config.yaml
model: "CTC audio transcriber"
noise_aug: 0.002
vocab_size: 32
norm: "layernorm"
norm_position: "sandwich"
activation: "quick_gelu"
fused_qkv: true
bias: "all"
parallel_block: false
width: 192
init: "trunc_normal_002"
beta2: 0.99
epochs: 32.4
lr_schedule: "cosine"
weight_decay: 0.1
Rows from block 7 of a small CTC audio transcriber, named by matrix and row number. Rows with one number belong to one neuron. Each number is 500 + 40 x the weight over its row's rms, rounded and kept within 0 to 999. All counts start at 0. Numbers have three digits each. After the name is the row's rms in percent of the matrix's.
After each neuron's rows are labels from the 100 clips, of 14976, where the neuron reaches its highest value: "responds to" is what is common among them; "loudest band" is the band of the loudest frequency at the time of the peak. Only what is clearly more common there than usual is listed. The data: read English sentences (LibriTTS-R).
# fc1: MLP up (model.blocks.7.mlp.fc1.weight, 768x192), inputs 0-63
# fc2: MLP down (model.blocks.7.mlp.fc2.weight, 192x768, transposed), outputs 0-63

fc1.217 111:453512554450500479506483583572532457439502544531615478445523518572504552494495478534428512510524475476508522456440516544469523492442412532520471568543532501558533590494546503498550459481447446
fc2.217 108:496488514525499487493531517474453498508446489508497469540458462465568481521450419500547532536469548490522514492500468493539431568521513368452503535445583512535414506472482436521440441475491557
responds to: the word "is"
loudest band: 250 to 500 Hz

fc1.172 106:541463577507489526473505537508555499522530492517522456462543547526431556575530482480495485505540403441484431528514535498467555499453496557530440504536482461515521557562601453402534458500509474
fc2.172 092:528479543509508499466497565483465478523468543448581421519531474586438460507500398444471476482409493483481470559524573534499520493524459470535521417477536528488441545490480503463479484473514520
responds to: the word "be"
loudest band: 250 to 500 Hz

fc1.68 106:513475537522548582514512520496474477489530506529572530450520495506485521525497479521451485464482470426511467507510524534510509527446462535520498555556555526550583496515552417464561399515457479
fc2.68 125:461468543524476528522489484450475491528484459479530417485539505614471465504482409528491499490493474477527443514564534464529529497502546467595473440558521509399475502443542499510503468540441543
responds to: the word "be"
loudest band: 250 to 500 Hz

fc1.532 107:497488506445413497478498532490489404504466502536539467488518513541478565537508424467480586435525470464489592555492541511502507443544501512500491499532518476495463501471401563522531468522475467
fc2.532 116:476518513548466500490475511536534572447470493527427529447524530498448410540456541526530502529524503539480528464467494542470453527490477455477480483488529574514535553469424540524528514447466465
responds to: the word "was"
loudest band: 250 to 500 Hz

fc1.752 093:506506459481467511454506495498515480490549433505540472454544494482445456526518563463516540500581490539399551580495512513443517440458471535403490526534545463516524492449468570507515513476495483
fc2.752 099:480538502440460520536487507472522487430520514522508461536512531534502463531462425580565588467412475557567469407453477541554402500520551525474464465511556527456463511465495468570522589462522505
responds to: the word "it"
loudest band: 250 to 500 Hz

fc1.290 098:493499527510507527521486546529407476488500489580600455497549528574408598520507489519531499436516493514463522503425518527467559489443561539559583568513480490502511528504498446464539420537512459
fc2.290 099:489502518488523560499548507516459560541516439524552512504412492554576517479470457493504488464436476476546488533491518536572522505488534466508504571497506556515487457484505519451458546484521511
responds to: the word "his"; the word "was"
loudest band: 250 to 500 Hz

fc1.35 108:451457584489515494509518505555464477453474522517538504420490568439461486548531475519496524524503432492453466516466661547489533506458531533516546561495528501520520517440527506488520540501446404
fc2.35 097:527548459517520500490536475454510505544536471497517546536506487530470535500459504432509469482510490482573480468544425476497527535565480458539517544455477441526478482464586527505458469583544514
responds to: the word "she"
loudest band: 2000 to 4000 Hz

fc1.162 077:477431468543477446563488482466499509486514515536522502534546499479491504511484556520499456503399504510516551457497537510438509492457485492493551471588527486511507521559537552525513473449491513
fc2.162 080:510475530515526518465478512471523485568405492474461496527573476451547470553481462457486524491646536451506488499508463450520512506556539489509444451499492540456514498476492482468510486546478498
responds to: voice: male
loudest band: 250 to 500 Hz

fc1.503 104:459490432454444515593444475490441456496525466469558501505522486596556462520529464533521613497481490484494557507494516506462472501492537543449538548524435409488539445447465505527540501439496472
fc2.503 095:521486451466494558492512535489521512479426529553478450518417514446568529492520569560481463550497508496465436394481548435548495529554513506539449457470486553470468498492503488492470528547416505
responds to: voice: male
loudest band: 500 to 1000 Hz

fc1.754 097:485435559482529539475425504526471483524529482582520545451486550462442511516505534449469454530508497465507491503466571470561550413441455524574545519489497512530531495560543482512468463493507426
fc2.754 097:516512581499481512448512464460488497527518474489504476517561514413486501624509447517491533500561506479478517500476445488481453489516475474471454516482545533465502529438524551512542511545521482
responds to: voice: female
loudest band: 250 to 500 Hz

fc1.660 099:478517501493503499538475567491500489506626578516493531499540487424486516497488476519511489539561478468475475516509503480481475477423446471497539494552482466625555533535508487468533439481457498
fc2.660 087:521486565468520496449469436482504497504523528484473543523589527475533504572494445462547525450522465474495473520475468550480536522531470474491519489485469506498500474477565546528479567526530495
responds to: the word "like"
loudest band: 500 to 1000 Hz

fc1.282 096:436425478466537568544463495522542419491591530534467515534562557463476527524512477551540523507527431501515494468482529494441529443464497573558533496527468432486563490531559528517499437478484473
fc2.282 097:524510511478449507534490499516558479527554516489516575494563475467537441522502445514607542506473477552542497503501449513579490521531451492530545453486460546488512427522576454430471489473518538
responds to: the word "not"; the word "you"
loudest band: 250 to 500 Hz

fc1.160 107:559470465518454432527483512566494463502526511519537434469575491531445480494553472510509497515544467511460467609486490494405509424476492610500500471521445441495587607468567512489519472502495465
fc2.160 111:437454591518550516496539546524554479493493509484474570446476499497543545506471559474518460500542471471552541465477569538509554575557491502530514499489494507522468479535544502480424512536464510
responds to: the word "you"
loudest band: 250 to 500 Hz

fc1.254 106:444492522484588505555465452511514479455476471537557456480563521579502502514586479546444512491480446452520590432443554543470533508483508527481560515503546482510501513551535490555600479511510469
fc2.254 107:545507492507472528461525528533526561488496509483501553447529559490437499507497482437513568523491494476589502479496471530482527584527595537480479505529445463487506561479523524434459474461550488
responds to: the word "she"
loudest band: 2000 to 4000 Hz

fc1.355 112:556493500464555503486524452539495520470516517542555457403457525559497489556568500531461496519511359487445566483461545535455504508384481634501505534489527518530568512505431463539562488533469419
fc2.355 111:502511520435496570459426495482443490527586519490499502526504504505517486449495466526401495545429523502545397496522526446540511419592489489555465510481412541501482487471551483522483494560506512
responds to: voice: female; the word "said"
loudest band: 4000 to 8000 Hz

fc1.603 099:465472509475518509529437454505523475505540407510527460502488529488495511569549444511497585524465457515457502494513592513489497473433508498544584489517508459486519467473425514536554535546503384
fc2.603 091:563487445532571598573473531459499536547553567489472484497432499448519531533509556520497525482513512509545484451513463514501509509528565444525408448454458557487397494577463493477540566522487539
responds to: the word "for"
loudest band: 1000 to 2000 Hz; 4000 to 8000 Hz

fc1.351 101:478455584455470495519454627516425481438515553509498463468484590504512477527518453543447506523465502513525463537458552513533479467506526469562572468528470519473489509463438500501537556480447393
fc2.351 104:464465452512447455496446482516463473502456530478501464504589474543558563458533489497480503500475524455558516446557427435541523517506491517443485523497506485476427480536513479548501493486475580
responds to: the word "have"
loudest band: 500 to 1000 Hz

fc1.627 106:456476486461506519489451511530483457487486521545505513530605495490409563536530481484455486550533488392529582512463519542471503501507509515468471519522525512538555539489471565466494407489492494
fc2.627 106:516514558524506503484534479570547529423494487514564492462459555562456372528520478509521551504496446559501534494426547551410541496478537545524480499574485513483551543477470514522515521478531491
responds to: voice: male
loudest band: 250 to 500 Hz

fc1.10 072:507432521564499506531448546525444479472582573536490457461466570441499472469505547505448488533485541476479506524459518479427494464419532539501538462615479478525512503555491513501495443504458483
fc2.10 080:503466515514497532480448486456511491619496480505542532523582513422556493608559420461512504466550515443470466562524434445543476505528506473479506477500471511489464494526561487478494474547514522
responds to: the word "what"
loudest band: 250 to 500 Hz; 500 to 1000 Hz

fc1.209 099:533517544469502466522510557498512522482613482483479500415541505533450499485504503454530538544599488535534484540488514500480599523466558562527533464504455458506512514455553439445488542462402506
fc2.209 096:477473536518476532561468510517460540513521522445449546473451534532490530461499514496550485429441474499424543559471446540483564492440492540593514530523398555456446453522488474479502506538503501
responds to: voice: female
loudest band: 500 to 1000 Hz

fc1.17 098:535516439487443477559464531472486529497526450490497466497483509536508551549528462460499551508538526537391581513488548550459436538455515482490502485509506436492539507495477512441583480509549437
fc2.17 097:539554416483466474548463531501426490477528505526468517480424512427491557510514530539461501520528538506428484460454508528552431538484551458499538518449444483516523480479449534456500492496511464
responds to: the word "not"; the word "but"
loudest band: 1000 to 2000 Hz

fc1.296 098:529465501488505505499444577503535512512525529621565559504512552523508560519561498561442468554512481512514490487376544566526516511481523494449541489537506525524482543510442516494551481434481470
fc2.296 100:462495491486545514536489502501444556479484430494432515502485442474531542476414556486450473467573545542567538467518490499541497533469526473467464499475534591477573489466482502492490538510505517
responds to: the word "that"
loudest band: 250 to 500 Hz

fc1.466 111:513495495429579490478544538511454422477557540493487468428494510527539448536535551536451506499564483502499584509511581502473497486422500601540479488498493493583497504526506419490525498473423504
fc2.466 120:505531549532546509453523528554523497472510577471478453494509481465522445462546483497449464524519497512498507507517507478468478544551495497454505459433596529458507508508439404555454493532441526
responds to: voice: male
loudest band: 250 to 500 Hz

fc1.80 096:488493455465443507568512509555469506484494389502538345459510502622513507495539502490475526530504466487444504494509499489468459465467538515445544515550483570496541491470552480517543483489471465
fc2.80 092:498516524430516488484446527476489527488465518467438499513459502454506509491432513474451481544542543542535488471544565462562527466527506524502471460498509495521498450431536519523515544514413422
responds to: the word "her"
loudest band: 500 to 1000 Hz

fc1.610 088:518469508538548562530509511480489507485563549553492542502507497486456538457490573505454487492490470512478474494470518477444520524460491545572520491571501418594570477548546476486512380507430500
fc2.610 088:536507518500486506459504498379519524610491455470491526527628531464507502547508447460516530505526510408459436506513462458537528510576476517526490513510517518451491506494498523504487468542516527
responds to: voice: male
loudest band: 250 to 500 Hz

fc1.22 103:462460534505519601535506538470443537531577510501493508450492536449508432567577509535502461474485508534450438560510538511458487488510499493546521455515489446528492491534562459439501497521434447
fc2.22 103:469562502501535468510504447549551493515457514562516474500516492466524500497501566605510491505504476529488509428449513486506577475481465525501527488432517488541489515484473434485477519476414496
responds to: the word "be"
loudest band: 250 to 500 Hz

fc1.727 115:520423529433466482489454515497519482491558455498483526422534492460497479556500551477528584571529529497467477518485566550496574470453521516583515480491483465463519496452512497482511532501446476
fc2.727 113:551527416462469538589481499534512466553522488554503517493500454489462563474544596517492464476480462448451484471480437505501580450517479504576502507468387515494501470521483540451511466541478474
responds to: the word "said"
loudest band: 500 to 1000 Hz; 250 to 500 Hz

fc1.230 092:497498558481513444489427591482521528497460509511474491480564496513460473505461568450451489518578483505541492490510533494427505460547462514507481456533499489552509520499420510506503500439445464
fc2.230 094:512515513520535541450528442529411533454529433496488516509561502595527492530454501484500526407568541514422527581488474496494516498460597516467500518546530524510462502377500511457569525560551487
responds to: the word "i"; the word "you"
loudest band: 500 to 1000 Hz

fc1.56 105:479400561478508513503460502505503499501533529572483490449524576529409496524506568445472476489563408505550519452501544501514610457508537572556539496535512513520508483537487498487491516433496460
fc2.56 098:492457535585429517489512458464466512628510528493457466555549470446500487561474533531513474471582542479470455490516534487544459509524496435480503479465495527401406529490490562514484477529459518
responds to: the word "said"
loudest band: 250 to 500 Hz

fc1.586 082:494436488546545582519446511482482518516565565560507527489481597485420476524535517478514485512479456527508563483499537490473566455457500481543527443536478533548502472598501477487469480462455464
fc2.586 085:497464539523470552482485488497520504563461527493491485508604523419526447622488506501477536470660506447496490505494515500464437505537481494468478477509509538464486512525505512474535471530486471
responds to: the word "but"
loudest band: 500 to 1000 Hz

fc1.139 111:538485526486492522432476533499532450458482524529528514467509487463424494632546484439466529544518490465496485539457563562441544522484533556518463548473596494490559590503405494455490502428472445
fc2.139 102:502552516508493511433492481496515530492493548500419524524568476462447469467515529475524527523524481511555455535516512494470540513563474489509425477453496501462442487475483543534490516526523509
responds to: the word "is"
loudest band: 4000 to 8000 Hz

fc1.215 109:511423536472458555518461581520467503497543588534483517434497533471453421509512510484388500514490475498484488576450569553458554479444487525478517465518512554584550515465496400486561554453434440
fc2.215 126:507524422421546523457558475523558462510516440489560475520489429551502575500519603492545522432540481483511590554500523455476461434479489554492453518518515437523581469496492489525471489517522515
responds to: voice: female
loudest band: 250 to 500 Hz

fc1.700 099:454451521447516438528409505490522420481496508521537530503505517504507552549496460524522556559516457426553462423496528490482465515473454540551525522537504471484512491537485527523477474445501524
fc2.700 097:539504501482453576514557469416461502565569548454526462513386509506510474480469470457537483425431543577455523568516537458507521463556488531521487456514482487508540385498589525461500507521491515
responds to: the word "out"
loudest band: 500 to 1000 Hz; 1000 to 2000 Hz

fc1.24 092:452455554437486515537485489528487501470491518541480516449538575473506526468475541551472475500568485518571470431471531492460530440436480490545564490568510496584568478573536463562543494486427490
fc2.24 096:471482539476488549472467473520507453492476526491471528471513544467563434530505413509545487545583562495489516482494512438434524509472444531481460510537474525460518447493566513536515484529542479
responds to: the word "what"
loudest band: 250 to 500 Hz

fc1.465 105:527484535489499543485444514493465484536589497485537452478637493502459577524540447553462459516512439465444494584512490507500520463453499524484482545496544483537504532475474416445570424478489488
fc2.465 100:492456578526484551454509518468509494514500497497531463496532488479503547486518421484468485487398480463497454537543628487539437488531517469532520467496530462492452529415536514494458479534446527
responds to: the word "be"
loudest band: 250 to 500 Hz

fc1.292 092:516498567516493434530514548514493538455585467478467494448522491497490504469534486540504510549525465516522530508510498526492496546409534532533536526536548445526481527459586480450532530434490511
fc2.292 086:486511488515495530476465478555516514524478482461474536456433455555494493514559581437521502504502502471492519506500508538476524606484493493498511506499438531471452519479472531459456515503497505
responds to: voice: female
loudest band: 2000 to 4000 Hz

fc1.381 107:525465461489540463528502477561449483547476493515549452504572514497483519512506569498543523581548524543495577567504540494462536463462501493528546472562511512499526527488533447484522541525508445
fc2.381 103:553544483480414488562557549510429535439506452472464521513418456516437492470488421495521515524504569569434513476484497501498472512503570445474548516486482590475489500400463516456518560519486442
responds to: the word "with"
loudest band: 250 to 500 Hz

fc1.688 104:525457511480580508483425594505471483447494502584499527477552551492418585497487488497489494482556473422567440496455580525479560488547507558623531459580536450553558508519511524521486458478487500
fc2.688 103:485476587465409517509482576505508531450497507507446512492551530415437485550449526520453496522662529500513418425457530545562475493536447482505473488500519588450556525452496607487527470547518483
responds to: the word "would"; the word "with"
loudest band: 250 to 500 Hz

fc1.407 106:510461553520456568523441560532518516490483563586477517463551520490432461506528569555445500524509474501539496521403523514447566476444433502564518454556511512503552596545536500474534440511480429
fc2.407 103:416498544447499519458470444467491505543449457505505455490575483510483516577455436522443458459449447492493425460493479472450482433550475482564466514444560520444476527485501523547506522478472457
responds to: the word "will"
loudest band: 250 to 500 Hz

fc1.126 100:422450528472435491577553469527541482450525466540548510476521552553525499533599512550456499525508412526496470445449493529449508509448449535513474520560542508482469535466524499530510492487429493
fc2.126 111:530470441467495491572493506555476420495474487538465554497449523459478525511509532504504525598443514481506376506479550523538444454481496540584592506548468458473552468533465569486516500482468446
responds to: the word "not"
loudest band: 250 to 500 Hz

fc1.472 113:478441554512476500573465503518505502478590447481500478418530518492497532528518503441527525500528471498528533471478535506447522507347515508530589498570499438549478516461523418422530536432480433
fc2.472 124:444505462484561546501514488583507473455512529487416543487493449482552542463539573486511507472510533497524586499488429527479458497458489502431498531470472569497481456506433535473513533432494525
responds to: the word "i"
loudest band: 500 to 1000 Hz

fc1.657 084:537436474531545586492432524445450501495539594549501493491466550468475421504530517501438476526439522479494587530507495489466471473455474470455544467529495488534510490637425448520510437516507476
fc2.657 083:513480500534505565489458500500485496572473497525487496544543495374542452568510520455504520473596547496483477520529500493512441518529527443501510460534446534490475502562513488465525451510484513
responds to: the word "but"
loudest band: 500 to 1000 Hz

fc1.525 107:474429480491474547528501549493445455482536476552569467470472551496516513566582500497527531513473435509442549535430526551441507545425477532474518552538478430546562502542529384484528486526498482
fc2.525 119:523480547532482550525462509495488524535550530477507470441504498544445448526487546444483470438476494485420515611519510509499536461448441480518605448532498567556511540529488491484565458505489457
responds to: the word "i"
loudest band: 500 to 1000 Hz; 1000 to 2000 Hz

fc1.85 098:476419524530598514509506490549430501471514477500527504507467490470477589547487541538442478495525463471526470484508563549507530517394446492572583538518554450618627510518494423433515484502465456
fc2.85 102:485474463569512556466511546572456493494476508511440504456492510533495498491521469500435504508519485390570527516469527502418469535422419533512500521508545465543523514476504518532505427500515516
responds to: the word "she"
loudest band: 2000 to 4000 Hz

fc1.616 082:467473446487544481539479571527515505502470499501520376459486509468497461546562448461439496575575518514537528536513511484451448440478539527506448464512557467496498573450484559481537543455459463
fc2.616 082:443471563541455563524517493466516536438527501487477516447510540476508427511505558462541446513472459474439455558493478499538594530552434382543531488506503462547510510554507463521488518580486526
responds to: the word "that"
loudest band: 250 to 500 Hz; 500 to 1000 Hz

fc1.336 107:517442485417505480460412579568528483489495547509520425454475590506480471499532485522420531522487474475546493508462540538462459452477497551537497437532473522504512507506477488536574506506485470
fc2.336 119:454555459452442475559504501479494501492504436533492508516450479556492597505511574532515490471450437561492569487457475460478505455485456562463459563579500449577516508479564461516520495464527468
responds to: the word "for"
loudest band: 250 to 500 Hz

fc1.562 104:524501518508451537504460472501459466499512485490551517448552507535438554503518483455496487509492472393506505573498527536487538534468499527531414540522527480520505519490564477465520413523517504
fc2.562 101:512484518517479438463472530510529497485470494499521479504540521536520436443552481476518487517478510484525481445523536522541467569489440502435517470450579411495456531542463523519504475433451486
responds to: the word "she"
loudest band: 250 to 500 Hz

fc1.36 096:494453546474526514525457518502547467506589554522472481525532531505456518531551467570515517496504431499513468454488548475476534466435491588563542464588478467493560504513509494480485468464472503
fc2.36 096:505534512462426483515529500504527501523563506500502603488579464522565442511517433508585558498485520508518493498481456533550553489500442507489529500504465584515512432487536460421453494457533517
responds to: the word "you"
loudest band: 250 to 500 Hz

fc1.30 107:462491503521536533543480523549470496468499477495509410504533489522504464553507494499510522491525451518524508565490515524441499503473436477476492513528549407563465534467487492464549443451438484
fc2.30 108:534477523504536476481511515455511528436523464570510480518486557453501463507472496527508515499525520488547542497456532551507458489501608520478517428528538443513474515477526543564551591489497517
responds to: voice: male
loudest band: 2000 to 4000 Hz

fc1.393 106:498480494511535503530408495515463493501478522501581509487485489537477572541550516485441466554498475508518486500500509508486500468468501583505520479495487433464615544492397568399491467461498406
fc2.393 110:575528475565444510530487421434444490541558517440505488492481467536549486460464478499496531496389518462506435554565448452546514526458478424501547483547484533550465422537525436482456472566487554
responds to: the word "his"
loudest band: 250 to 500 Hz

fc1.471 097:469479558502480518481482577545463507479495502560506513471534526464457605466500488573457490484521482448518443482460547508536563455518374483612573490538543473523540510497479480543517452534504478
fc2.471 091:442486547421499532475463558493493430446499515486539509449556553446474492587554459487504525501583564499481530495438505548508481482540541483523446486527487559404503503459551591526550557552516419
responds to: the word "with"
loudest band: 250 to 500 Hz

fc1.257 107:482498498436474471449478506514523437421493457557520487466581488510478595515499421510504577455528482461444567515459554528430520465504483523500516533538566435511515509430438523529518486571484496
fc2.257 126:491521530517423485481487555538536531432474540545465542467527544523495396542458501563521574540517440485452551434459513564476505521477487492461523509444541539569530577493470532516531523401516487
responds to: the word "was"
loudest band: 250 to 500 Hz

fc1.397 103:519489472511509531573469504486503504507511496480468494522510485551420539541526495488539531502494461465474500500477500545424455531503422496561514499515525496498480468510470505440562388395538483
fc2.397 114:492575452445509546497540493501451464519488533506530547466488475532509570470454520482547566504585443488496501560507532509481587452531483476510502520463438507552558472562547475450465460498549484
responds to: the word "it"
loudest band: 250 to 500 Hz

fc1.258 101:521404459508512512505471590506490460559515562538483464508492564418452495510558532510523491506482485477527473512490534520512473457509513542505528455561506488516480519581454444516541438467454436
fc2.258 112:508515636486487484495536502421501538428570499503445524429530484466453503504436483443498546494550482486442444528445466527471582510495516533499499538533534527560492531442544517447506515454466495
responds to: the word "but"
loudest band: 500 to 1000 Hz

fc1.176 109:478479466458451425577451542558512445514512508496575479431579508549514504505556485562517534577418499506450508538484503512454494469513500490459523490513481468490554512544558502505562507474490356
fc2.176 111:491500538501509475457534524455497597517566516490438571488449451463522568508436530394488461427561487524537534465489506537478521587493440460545510496485498599539497495514549516474423511509501506
responds to: voice: male
loudest band: 250 to 500 Hz; 500 to 1000 Hz

fc1.633 099:480453517476514512539513481498559512536528495513457525487511506530486536520554543515479467537540440518549499455506577483436545482426452492470516481561530463509538481522560446504508495541429500
fc2.633 099:437506553477524509447445544544463494444467497475434564420535520508551504487472489473487475481587573477502512539465566548463508525491459529494504555550444516566554464551505530472501477502518465
responds to: the word "well"
loudest band: 250 to 500 Hz; 500 to 1000 Hz

fc1.679 091:494496584449527491475483477527536507478492500494537492503542465595498550482502554558449465546581460510480488501478537484481615434429465577516537453553491527504625536468461481512536514527489408
fc2.679 093:534513474501416562526579537478475499475527481486500471510497512542569385571502443476533521444519544540437484535503510451493513494471526447454490516500536569509441463447515468516508563458478504
responds to: the word "for"
loudest band: 250 to 500 Hz

fc1.682 080:529501515467424474533560498499532513501535513637532551488455518516516596514531500533529491531488453460489457507405494540491556511488480466562575474502508516493448511537443466496522509494520549
fc2.682 085:404474463529593531463456501493434484503515523449449554496520485481481506483507575475477457474537500550551595501534501489492513543511485471446434520442508527510535469476513487479476478509522530
responds to: the word "with"
loudest band: 250 to 500 Hz

fc1.81 063:461444542482587485464513480491533450515472429516484520495475528432500464542513544502541499518604508510465485553479539516471463555547533516535478449534480364534440518494458572566494449507430513
fc2.81 058:531518485491524459500482554507509516525568523500550463488495464624493539413457447484475499517437513472459508571477487512466489495504556521464405490522458509514497533460503493472549518445513525
responds to: the word "was"
loudest band: 4000 to 8000 Hz

fc1.3 093:526510570504517477474539523468492489488467452476453545456490507519462481531468528437476526469638485501494555534503549533512564533494546531554497494530577520562511467450398528472551494530476504
fc2.3 093:567543562519477451474518496432449465491543559495559487511528511589483482501507516514505493460458498562520553521490516489487573460499531512492499518549525478507474485491502438570515565562556529
responds to: voice: female
loudest band: 250 to 500 Hz

fc1.606 102:468484518499476479557484484504455491524515487497468570510488487470546505537537521514470487593544508484476519510481532515513477494421510534449530491492456449546479504560511474463610485420455485
fc2.606 093:492453481525514459539533445472441447522485471472518467503453480501591532525487554548497531620527529518494441523524543447491598439505518482568513501460480529529510477522497469457471453448494517
responds to: the word "don't"
loudest band: 250 to 500 Hz

fc1.725 092:501459585512505567588465508534495525494537578534462560485508503469424426499543556500409468512495506523526545488465524473491523485430457496546545464591539513570518533557529489480522463517474463
fc2.725 090:528482529466496528478514491520519508570488452514483510483567524484547499572483476480533499443525510458449444554474514470501451429538474476539529503519500533460482462520532482515497498584482449
responds to: the word "will"
loudest band: 250 to 500 Hz

fc1.734 108:463417575503449524590464527507501519431549456496452548399538571499439473492509536487511535469513456496529487473477544542492499550417506507510562488487533450570471490473503448432548518442471433
fc2.734 116:483500430478563532483536515580483485486470493525515509490444465475532562463551584515508496492548503420510537475455497551460472548470465524459571537468475499509490506567433567510478471478473494
responds to: the word "she"
loudest band: 2000 to 4000 Hz