A small CTC audio transcriber, trained from scratch: adamw at rate 0.0012, trained on read English sentences (LibriTTS-R).
Rows from block 6 of a small CTC audio transcriber, named by matrix and row number. Rows with one number belong to one neuron. Each number is 500 + 25 x the weight over its row's rms, rounded and kept within 0 to 999. All counts start at 0. Numbers have three digits each. After the name is the row's rms in percent of the matrix's.
Before each neuron's rows are labels from the 100 clips, of 14976, where the neuron reaches its highest value: "strongest on" is what is common among them. Only what is clearly more common there than usual is listed. The data: read English sentences (LibriTTS-R).
# fc1: MLP up (model.blocks.6.mlp.fc1.weight, 768x192), inputs 0-95
# fc2: MLP down (model.blocks.6.mlp.fc2.weight, 192x768, transposed), outputs 0-95

strongest on: the word "the"
fc1.411 094:485467525482532504503430498514500490506499527524495496492474518482469534513490485480483527504519487510518494503481546504480533457467518517546542482499466499518521495503472490472520519491480442480455513465487507540505469502488508508500495508508505506519501473505475504460517499505526469470
fc2.411 100:489465498505496529530509511515520502502514513490491472491515521522504469479521496507516504536463479486502530511489453474471543511490489513518490494521523485514476531518539442494487499473474515510535477497510494477543472486483489518529488468484520516479427489443558503530474531513485507528

strongest on: the word "the"
fc1.703 108:496464477484551516464539515525469479517465514570564496528477534487496504533555518487494501533485493455520512519461508514491455520489549525474468535491499503471494554534499532484495500465508487472499435498472519519523514503472505463495470499500515490501480482456517536485481526495508440510
fc2.703 106:499511523512540501478515509529502479475475561495480526506487514454529492502499524483534525492527496511543488501495519502526497510537559493486448510504504502522499500569496525476466499490435523492516466502466504515482512505502497474477492472445483469485480512489496510427529506523468483515

strongest on: the word "the"
fc1.100 105:517461480514560511484471498487517479482543515502517452490488514458506489523527501515480509548509487489481538507521509513474466497444442523473495509497560517520502497505457508486498467443473479530466486506504506460479537484489478546521512508518546490498499483519529525504522540491522487497
fc2.100 111:519544431495521469517448505510482458441453487503521490510486521484468510479490512526508516511506518477518475512480474497503476472471533540482496520557458500469515463509446533492541497508548484488513496463485488455465516484491496494546519507519500504471479511537477523540500519502517519482

strongest on: the word "for"
fc1.752 093:510488551488499480489450531495508507504492524496507472506540501466470498496528478530455481526506490517487512448470524506502486465486486506468522483500532475539519519485467454514570498470468457468529514477473516523499508480515517523460510527487469502526492494509519546475506490484484490497
fc2.752 098:505498472511498492494500493483529480494532514492485510452538503493506496470491479460518496424489511466480520541483463516490457499513497531477476499521475519526495501495525505488496519479486475488493544493516501496508504527484484518514502500502505497515429519512493512473508498501490487538

strongest on: the word "have"
fc1.28 100:467490511490488493502479517574477473450486518510541497482509514551479498511532453486481521492499489487527522496495499510496507501514513490520505556499500503478493527477449508493480498476458466496559519500500494523496485476496508499512504495491482469543471503502534531540524562494527508483
fc2.28 104:472492501471489493501494482506469482511462523528502523510486485497505513496500493536477484524491520496521456483511546505566490468544509503523509453478483537509486487521562522523510516519509512528506505484465484527501508537507509494497497528531500495475576469484470527501506495497500517447

strongest on: the word "have"
fc1.726 110:491516517494524478464522508535514499453502508520536527487523480535501510511517473486457519505535497485490527517455515549475498516480477516471461554504524522505522557445483502475524514469468479476489498507520512532527511555451460498489471475512505517536514497542519523520512487468491519493
fc2.726 109:505466503533491513544494475495478479534466555524474451529457519480486519489476527531454453453510494526527476481516532479484501454506483481485512473527513523495491508508467504544521482517456477516486521470477485484557469500541526495520496489431493526474533480530519521467461507516483531521

strongest on: the word "have"
fc1.626 110:479509525468502520502455525531452461448512514507542471471528515556520495536551462503459525524481489480530540476486521511503477508487526526449478525517487510495529516474493480484517500493458477490526511503493528526484471515463519518464529519503501437534475493533516510544517523483515482489
fc2.626 103:477474509474495486541496522559512484467483501497500490477504491510537500537553473506512520540499525482518485492496543506501508513537531508529530494506479484474475515475502483458528504495476458488544511495513524535499515523485509481467522506481516479510456457497519546475516534451497474500

strongest on: the word "have"
fc1.497 094:506482492466556517450525521479481471496507541509542466502493510479511440514524451536461533510486501510503490499470525528459477487523501462459453486499502523529499501494456443528545466488454501515510517501494518504470510501531493524448508491506493495483524484542558518503508496478526505471
fc2.497 090:520519505489469479530500527528470468491532498498520464511465482505475503470483517557505487464433516558460535571486501487505506468479496525522514507520437506486492498485545476505503509542517499513553513483522499488518456514495498480527501480477506536461491525488479508478453542520489505535

strongest on: the word "for"
fc1.481 101:515488492487530533493536480534493517466500483521537475494491516535505465511521475523494537483479512519472478496467528573467474501511517497500505487467505504479513488486471473485521502488479480473518471493516522544538540540505508516441516482497517513471528473503560550526493538489505460454
fc2.481 098:501527489466474512532514521527486507494502519511481510487497474494493510458493559499492518493494526548475547459498478511496487491513481506483503510489461540492492490482528526482478529498497494532509546497511520516549499516503513508522502468488494504499556524522503501479480479533484473496

strongest on: the word "have"
fc1.556 105:519474504476530509471478500494490433461483522514532504488528529517481466537529448490478534480496496489530498493485534536481445502530508503510482504501523506467500504478437500510505507503461462470473495500505558500526476499468558527469534522481509477540473464549514524469491520497543476474
fc2.556 118:496477514526494477492544491527529469486464517531512485509502500498519505534552458525527503505518453511541482497508505486475498514502472509521494452492565456494467521485466471520503491495485519497477490522496483503527502490501489493482515490476523496466521449472531509472505555488491504475

strongest on: the word "the"; the word "of"
fc1.303 109:521493476489561503435489499525479451502476497527554439500482501513501509549549454535472496546501507483481478496504528509492440506485470517497486509517498516467525506501455516512524448545507490501486513494469506459506521477486528560451540536495515479526521484522525491480492516488496498530
fc2.303 140:553508489503506465460479521523491488498498534494520463489519485461538453494488467511475486474482520502511517555511513522531486494455516490466498449504515496524477496504509446517533515506512519496488496504497503466449451521496423498467542498489499535495484493515510478544495482518497497511

strongest on: the word "the"
fc1.685 098:535504488450467496471451529490494499467538482519455533481527498478449481512496483497493546488514511527475447495470507565506477521525549511490463487489511514507515515465434526489498514462500486517506483511441527503550437541512529509485560498543514463531514517509520543485525497492490459482
fc2.685 098:507475474503455488544510537507472471484491447527459519494489508457491503505494542523532542537503509523449504480479502513497508503462526480476520496487484477486488520453511526473509514476487499496506486499450514502573531526491517521505501509513503518528497496471493528501522501466514485477